config.toml
model = "masked image model"
dataset = "regions of photos with short descriptions (Visual Genome)"
train_examples = 203450
image_size = 32
crop_scale_min = 1
horizontal_flip = true
color_jitter = 0.1
method = "mae"
mask_ratio = 0.75
loss = "mse"
encoder_arch = "vit"
encoder_norm = "layernorm"
encoder_norm_position = "pre"
encoder_activation = "swiglu"
encoder_mlp_ratio = 2
encoder_head_dim = 32
encoder_fused_qkv = false
encoder_bias = "all"
encoder_qk_norm = false
encoder_layer_scale_init = 0.1
encoder_parallel_block = false
encoder_inner_norm = false
encoder_moe = "top_k"
encoder_num_experts = 16
encoder_moe_every = 2
encoder_expert_mlp_ratio = 0.5
encoder_experts_per_token = 2
encoder_shared_expert = false
encoder_patch_size = [4, 4]
encoder_layers = 6
encoder_width = 256
encoder_positions = "rope"
decoder_width = 192
norm_pix_loss = true
decoder_layers = 4
residual_init = "zero_last"
optimizer = "adamw"
lr = 0.0014
beta1 = 0.95
beta2 = 0.95
eps = 1e-08
steps = 22300
batch_size = 256
epochs = 28.1
lr_schedule = "cosine"
final_lr_fraction = 0.1
warmup_steps = 1110
weight_decay = 0.2
Rows from block 1 of the decoder of a small masked image model, named by matrix and row number. Rows with one number belong to one neuron. Each number is 128 + 32 x the weight over its row's rms, rounded and kept within 0 to 255. All counts start at 0. Numbers have three digits each.
After each neuron's rows are labels from the 100 images, of 14848, where the neuron reaches its largest size: "responds to" is what is common among them. Only what is clearly more common there than usual is listed. The data: regions of photos with short descriptions (Visual Genome).
# gate: MLP gate (decoder.1.mlp.gate.weight, 384x192), inputs 0-63
# fc1: MLP up (decoder.1.mlp.fc1.weight, 384x192), inputs 0-63
# fc2: MLP down (decoder.1.mlp.fc2.weight, 192x384, transposed), outputs 0-63

gate.204:255127061040089063129176147141114138117129125137143135125117140123134100134138127134146137116121136098138126072116114125119110122127130132109112236255210123093083080102082121115102121113098089
fc1.204:061072132177171188152170177145082114102153146159085105108124168108170152133097127141138135152157158122110143070162129137144088141103103163099144142063003043102128101150130168141101180114138068
fc2.204:255132093059049114124124092152126119098145115115159130173116109153126140125162135138139126115138117144134113164142100125135149131086120122120116250254160110080105154152136098107134107111202119
responds to: text has "man"

gate.240:031000033086146164158174217173147171147178162125146125139144146138174138182147147161150143128169157138134119093139128143150091131120138131151112237125042000034072058061090126105126111116149125
fc1.240:147075025010093099147145158147131164114160106115180164155178089164135116118135146100144114117122086135122102191120117090106138150181155103160085225217162090061048046080107085122147080125174152
fc2.240:255182246193138098079072064076106087123120067101086129111125119121117131110130099099138127140124138156137137143125134136134118091139119140138141066167157255255255247202183143165115154124116119
responds to: text has "man"

gate.86:140131116118107128121064132141109083131112099108109112118126157089159146133129107117127122156100130139150128193121129143130093134138045119134056154152136142124145155155163146150126123125080120
fc1.86:131116124113108131133150134188109087150140098173088146164080187158162110153120146150125160167102121125201134098175113129121141141139124162091127136136124133126140108145179099078113142073085105
fc2.86:137095100108141187127183151050090179068140079151110111181076146151147144155147151203096122136163140106165104167119090139130167146160173132170098126109163114144103169121135078122096145123087120
responds to: text has "man"

gate.285:121130117098131135144157109183125101125130138109129125065135174105142121136170155162091104127131101155103073060139077088109127125101221164155123111129131127124143138108132107113127198121143113
fc1.285:156157143157145123150137118120157121136116139155134130131143146134121190110139167126135171180149116162144173141147126159142135133166134147125179144143149150148130140144143165181129160111134142
fc2.285:130135122134086146085122126131124121111153140119139120149145105102135126117119122137133163098111122084123129081110179122146149129128062109125207126114120131121117115155112133098126098110092138
responds to: text has "man"

gate.284:106147137138154082088167129180158090158161143105101074173114107131161135173083112132126129099160197115146124148162097160112108157148127135098105118112094114128136124133139134148176114126028096
fc1.284:131147126155167148219138126096065157096120069164106136110154151162138117125201128110136113128122048106094119202116146063136166141089160089174113143082109115116150128165142134120107133150197147
fc2.284:140134119099131168150110092151196099097130142120097131187079096129133129121135108144132121136087077142112109136150125107126156161108143120102051130104151126046130133177086162168147141152112116
responds to: text has "sign"; text has "red"

gate.117:125108144121143138098197083164126134128135155157119094135048117104107090140072153130074116091135175156096106139118131234101139103116184148147128131118125123147151153100086175119102130088115071
fc1.117:124133148129124181196138116162144130058084182112171118135221144109073103076142162124110137142131136124090116140073152083138158111152102096120080121125141138162122154095086044216080099156127160
fc2.117:140084059127076148128122057094110152174126179115111112159086123176172150096085187145127190144136065119128146134163112137136155181082105138178133133073141078158102129166108128180134193105123098
responds to: text has "black"

gate.328:112120120118078127119090126074110106143082110126127094131078142130155140140042184100120104134169165189110105081169158078144058174097139141171137094117139133161134134095105124138082130102122149
fc1.328:146134137164158123118107162128105192113092150144102140123192150154088158122100149106124126104096153094135148086110152178130164116138172101114178154115102085116075109168105039078116115071141108
fc2.328:124113095084109082134123163107102093155123061125161150118135171144174123075081112118134117113140114116126119089127106091062085208100183143068145138183130095119156130137138117087139102097120104
responds to: text has "red"

gate.175:101123144133161148123148134137186095141120148125146118110121091103152123057162104165168096098118147141139139138124086121129182134131112109151091114088092076129124163107145122180114141145076129
fc1.175:090143157131176124165190092170097105149113076162164138139056129091155170163144106112133111133123135101115149134046147135133121101107139101119152093116138142152173141144081127129146155101167082
fc2.175:150154155164130133174093113073093112120143136132147124095124165118132068151133137141147138134126103138069089118148213102098118176151118118193084109101132155154112151189123100185166124131154086
responds to: text has "man"

gate.323:130152117146133116141038164157108191153213086116086129125095205129101131111108172092119182135115160140095115113170164094114069126105159105090153116133129121088101136141167166123137084099170101
fc1.323:138106111170085134092204114071128148104069179217144107108221110119102141158171125091106110171191115158080104176107120084140137116139140160104155128143122133154145125159125074114128178103113096
fc2.323:108120139174213123189159095181169112128112110096105148123140161117127145112138156113166130095117117133079147066121128134138106104117177113124173141168118145137113148097122131144115071186098100
responds to: text has "red"

gate.202:206186122072054102088075106168092113105139148069085152115102128132152163123169114120103151152127123133165110154194108134161092093126162133096116154251215168138128127117120099061107149136030121
fc1.202:076108147153126160054083126172064115163139137125074135136126178102149156115169156134103103167105173161172179130221157131159169155132090165079110127099096144134141161162195114144088131152092147
fc2.202:210130107096078131041108065126081124083120125156077146124127109074096106113153112153116162091170190125150153161169118068111122115134168102160171149180154168140137201163199055169116128070100102
responds to: text has "man"

gate.220:117131124140108107147112113096148135081125108110133106147106091172088191113119104130114135088149105067157096109224116141123091071226124118066116136148136142118135123178107107117158186161115121
fc1.220:122135134152134122159140131122052105076122163162145126145158167104152175145140103086129140170166149110125120086121158066114061111093084153130162152159148131148154154126106117099147160123106122
fc2.220:112132137129104153168107136115138120075153097089115123146020108188165177139107106125130126157156117145182065119130108146127090131159188142180216130105088118106035074117135087173115151178118130
responds to: text has "clock"

gate.124:137122148114119104140137126147118088131127130094051136102168098116155149112213123136148082122110163134175099155149113164140126123193087113177153140125101115125133052147118143166177176148135166
fc1.124:120141115096164121118131089102123127126099099166163077148166094110137112120060126091107149148127119088127166169183109094139151139131179094172091123121126143139113150180158098083106085117100166
fc2.124:127139109157101154162079161072103113088144102078163127101096143078135111082084100106081122161112051151044163178165123110123160139093134090140137125099138111132122156150115145109138128112187151
responds to: text has "man"

gate.102:130120126131148159121112135152161111141131203130084155144142125129076185095119132132125158097154132171146143211214120147085132123067113101131108169131130132131110164187171102147104083152109138
fc1.102:167149164149125142129216089061128137138119164115183161118128142121154081139115175136126113106138131099144142125152143126108080185077153112164139127154170148171141075099144110186087134180106092
fc2.102:131155130086115153113157149201089123164151118148159136162074132140159140135114164167108124163091131141142197082119109112098111148102147137169105148148142129132084119142166042167177138122087126
responds to: text has "white"

gate.346:076120174167148130112139108109097090098091075121081177150097171090100118143125135173108163123110180146135064071087115079110172143146111063145164128121126153172202162173094195154107163106094090
fc1.346:146145141111120163168147124131152162183120090094216143069127105119157133095074151183124142076121140157101075083132133128118139124141164111180109134123122090128097092144131099184120154097114115
fc2.346:132085119150137116200219155169118155125120119177101121152144153142173173154087128138159106128125137103103110118145089114112136188110088133105118135104071093044107018041091113156134124094169129
responds to: text has "sign"

gate.69:123137121130160173118123110158113158097144126172129108199147117150108123169117143087108141154137169123151093178143153048137146074145128131173058115123134115132085143143114035084139172130168161
fc1.69:108123136120143099132100163111107071144149096108045098161119184125159120117120120118098144101193124043144160148099156121112096201102122176080134108121134141121128112185130122110142158140130124
fc2.69:127153138154135134173188124150151138148129134104000125155097113125155114091108105137171127169092173182151096152128124128106177100174092122096093127066132059109133130128097078116112131109057117
responds to: text has "clock"

gate.374:112105127177106158126170184116131098118096169127163174163111146145091088158144087094142110139179180117078082171113146143111115163092117166107170121126128142133116166065099110118098100205122115
fc1.374:126125115174076097103153171196113085108090133149117142109083188161064111169097105152131144114164173169077128126097128117122089141177132177090160116125120137126121110088099146152125108096122144
fc2.374:134128075087088141118125099090133081107142166125095146104163096096104173096074157082125131131151120083183125137109091140120103111112099046159068127131131147164126189179195163156152119141080156
responds to: text has "wearing"

gate.120:127127114106117079106088127086076158145116128132094168142056129202219101111106095127148106146138139123165117129157137113134108141189111102135166103128126128111152124083079133110174135108083165
fc1.120:122119126126153101144119159103092111112115134089119167098224171074096152074185118172169093133179127131150126067155111093094146136090224227133129120131139145106131150185166114043126132158111117
fc2.120:129147139071040135102155105118128098142108149111159148092130109188107100122178138126199132140094127156086131078111110142113109141097081166132136134100153173146099204130230124102144093132126113
responds to: text has "sign"

gate.344:128138157174135136153140199060127116090118136157146160138092136184146137099115081127110106155132133068094152130154180108129133163108160122119180113099095105087125063156122138154101157192148065
fc1.344:130130111101141139112117085179156151131052137094078147149142151090088116151143129117147079127132132139130114197165083170117174134147117140170118140139139142160140206111123134147141148057135163
fc2.344:130145137147130133161117159134171149077117095101153130134147128141114160138112122133079129096153093129093146159144126157121124156085112134109161109147145108139159141163072159158146131161197095
responds to: text has "man"