Weights of a small masked image model.
Training: adamw at rate 0.0014, 22300 steps.
Data: trained on regions of photos with short descriptions (Visual Genome), 28.1 epochs.
Rows from block 2 of the encoder, named by matrix and row number. Rows with one number belong to one attention dimension. Each number is 50 + 15 x the weight over its row's rms, rounded and kept within 0 to 99. All counts start at 0. After the name is the row's rms in percent of the matrix's.
# v: attention value (encoder.blocks.2.attn.v.weight, 256x256), inputs 128-255
# proj: attention output (encoder.blocks.2.attn.proj.weight, 256x256, transposed), outputs 128-255
v.139 091:45 42 63 52 57 46 72 72 33 68 43 40 39 45 56 95 56 61 43 44 27 39 35 83 56 45 40 43 49 46 60 50 46 55 37 38 54 45 55 50 52 46 57 49 50 66 51 70 69 73 26 51 29 48 32 77 49 66 68 37 37 44 29 41 42 44 68 57 57 63 62 59 41 42 26 34 46 46 25 44 40 22 81 65 72 63 61 52 38 60 19 41 79 43 43 72 64 42 50 29 66 32 54 41 80 49 31 87 42 55 42 58 51 64 62 54 52 34 38 32 51 53 30 42 64 30 21 30
v.140 113:33 41 45 76 41 39 70 42 60 51 67 57 38 40 70 54 70 57 58 48 55 24 67 82 71 43 47 43 58 53 74 50 46 56 53 34 42 52 53 42 09 49 23 37 46 59 35 29 60 44 23 44 60 44 31 50 59 82 61 65 56 40 59 41 88 74 37 37 65 53 55 76 63 65 58 54 46 51 56 65 57 31 41 56 88 65 44 72 76 52 72 61 56 44 43 42 59 72 37 46 64 28 54 77 50 47 53 44 32 63 60 66 37 35 57 63 52 21 53 41 68 51 38 53 35 73 54 60
v.141 135:69 50 38 28 64 40 46 50 39 39 32 54 63 46 62 07 46 77 53 76 45 55 36 44 32 42 58 42 31 42 20 67 61 55 61 72 47 17 32 54 53 30 38 62 29 45 50 34 27 47 58 63 50 27 69 33 29 49 50 44 48 63 50 59 24 57 74 34 54 55 29 54 50 35 43 59 68 59 47 50 41 42 51 48 45 31 48 28 68 37 86 74 55 99 51 40 41 57 31 52 43 60 70 56 35 56 52 29 79 47 25 67 48 78 47 26 40 77 68 81 37 50 48 41 53 43 51 46
v.142 081:51 59 41 61 55 42 37 13 77 51 47 42 66 56 53 16 37 44 55 49 79 47 77 25 43 68 67 53 55 55 48 58 60 52 68 63 55 40 45 46 52 40 44 57 58 39 51 24 42 17 60 40 78 41 58 23 46 45 23 59 70 56 75 64 55 50 31 39 39 47 41 43 51 70 89 57 60 71 73 52 42 68 12 31 37 47 46 62 60 30 66 51 42 55 49 37 49 51 43 57 30 74 57 47 10 50 52 15 43 46 50 38 44 46 42 41 54 60 58 57 57 34 64 51 38 71 60 68
v.143 111:57 42 36 41 63 53 58 56 51 42 46 72 22 50 41 44 68 52 47 49 23 34 44 41 71 60 50 62 32 43 32 69 57 44 48 37 36 23 46 56 58 38 16 59 00 56 21 28 55 51 50 69 43 43 45 37 38 58 64 37 80 59 40 77 42 54 59 44 58 64 77 62 47 42 45 55 61 10 51 39 47 25 65 78 56 39 38 12 82 54 53 80 53 65 60 48 31 71 61 55 44 17 60 70 52 54 69 29 64 44 64 60 58 70 50 31 37 57 67 54 29 47 64 47 65 31 58 49
v.144 085:44 57 45 74 45 46 38 13 82 62 62 48 65 61 60 35 48 33 48 43 77 38 87 33 50 69 71 60 60 47 54 46 47 47 62 54 55 46 55 50 50 37 49 53 68 49 48 36 51 16 44 40 86 53 61 32 50 45 16 57 57 62 77 51 63 44 24 47 39 41 43 45 58 74 98 53 48 65 78 49 41 58 12 31 48 54 44 70 59 28 65 42 50 46 52 47 57 50 57 50 42 66 52 45 24 43 50 24 30 41 61 32 49 45 34 49 61 51 56 63 62 37 40 48 42 79 60 72
proj.139 083:58 57 33 50 39 54 48 53 51 40 76 33 50 79 47 00 63 48 48 84 49 43 51 03 53 43 47 53 59 59 54 53 22 71 43 55 53 76 34 52 55 49 42 31 52 00 67 29 30 48 54 41 51 23 56 54 74 24 57 65 53 49 53 78 61 57 49 76 43 28 49 59 48 52 53 36 49 43 56 45 62 57 30 35 49 17 37 44 53 52 98 56 18 52 51 46 36 48 38 48 51 62 50 47 50 50 62 21 50 42 61 79 51 48 50 52 53 56 32 48 67 55 85 53 57 82 56 48
proj.140 107:71 73 48 59 65 52 51 53 58 63 45 32 57 63 46 50 63 66 61 53 43 45 47 22 45 56 41 47 81 44 56 59 53 74 41 60 54 11 34 53 96 46 41 63 38 39 52 64 48 44 49 13 55 47 65 60 65 10 54 56 29 51 34 74 06 48 56 59 63 35 57 59 61 38 44 47 56 37 58 42 93 59 56 20 52 30 47 45 46 44 39 44 83 48 55 68 68 45 42 51 33 41 43 39 46 49 80 80 49 54 50 36 55 42 51 53 65 70 21 44 60 10 99 63 55 16 22 52
proj.141 122:62 69 95 48 38 50 51 53 54 52 74 53 59 53 45 78 70 09 49 18 57 55 48 55 56 54 28 45 35 41 53 23 62 46 56 57 55 68 91 61 41 57 56 73 45 81 47 61 68 54 41 48 48 42 28 40 85 62 51 71 46 48 73 16 78 27 49 34 41 58 56 40 49 65 55 55 48 77 55 57 34 57 26 44 38 25 49 53 40 52 19 35 26 48 52 37 33 68 62 45 48 60 43 56 63 55 39 54 49 49 74 47 46 43 69 53 32 22 48 48 59 41 31 45 67 74 68 48
proj.142 076:41 47 71 48 65 50 50 47 48 52 26 61 45 26 51 99 49 58 55 21 52 54 47 85 52 58 38 40 29 40 51 40 68 33 51 37 55 52 69 52 36 47 57 47 48 87 29 84 84 52 48 71 49 65 46 52 32 80 40 46 51 50 42 19 43 54 47 26 56 62 53 41 57 38 26 63 53 49 45 51 49 43 86 65 47 69 58 55 42 59 00 44 80 46 47 42 56 48 63 46 44 42 51 50 49 50 51 77 54 55 59 12 47 57 55 48 31 53 63 51 37 54 19 49 49 07 33 46
proj.143 114:63 82 90 59 44 41 51 52 54 29 62 46 69 69 43 46 52 45 57 72 39 39 49 68 47 51 37 60 70 36 58 54 66 58 59 78 54 27 69 59 54 53 51 72 31 57 60 43 59 47 50 24 47 35 52 61 78 30 40 73 18 54 75 25 60 43 55 33 44 35 66 50 48 53 54 51 42 80 55 48 59 59 10 16 59 30 47 48 55 48 52 45 56 55 52 72 54 47 20 51 54 53 30 43 55 59 28 70 48 61 17 65 47 42 50 47 81 43 21 48 97 22 32 52 60 78 40 47
proj.144 078:41 50 63 49 76 51 52 46 49 45 17 61 45 30 53 99 50 61 51 36 50 53 47 76 51 60 34 42 33 38 52 45 60 35 50 39 52 57 58 53 42 46 55 39 44 74 23 75 89 51 49 56 47 52 54 54 25 76 45 42 52 50 36 36 40 61 45 27 55 58 52 43 57 33 20 60 52 44 43 48 61 44 94 56 50 74 66 52 43 66 00 51 89 44 47 45 55 47 54 46 41 36 51 50 46 50 58 80 53 52 56 09 47 53 64 50 30 70 62 48 42 48 38 53 36 00 27 42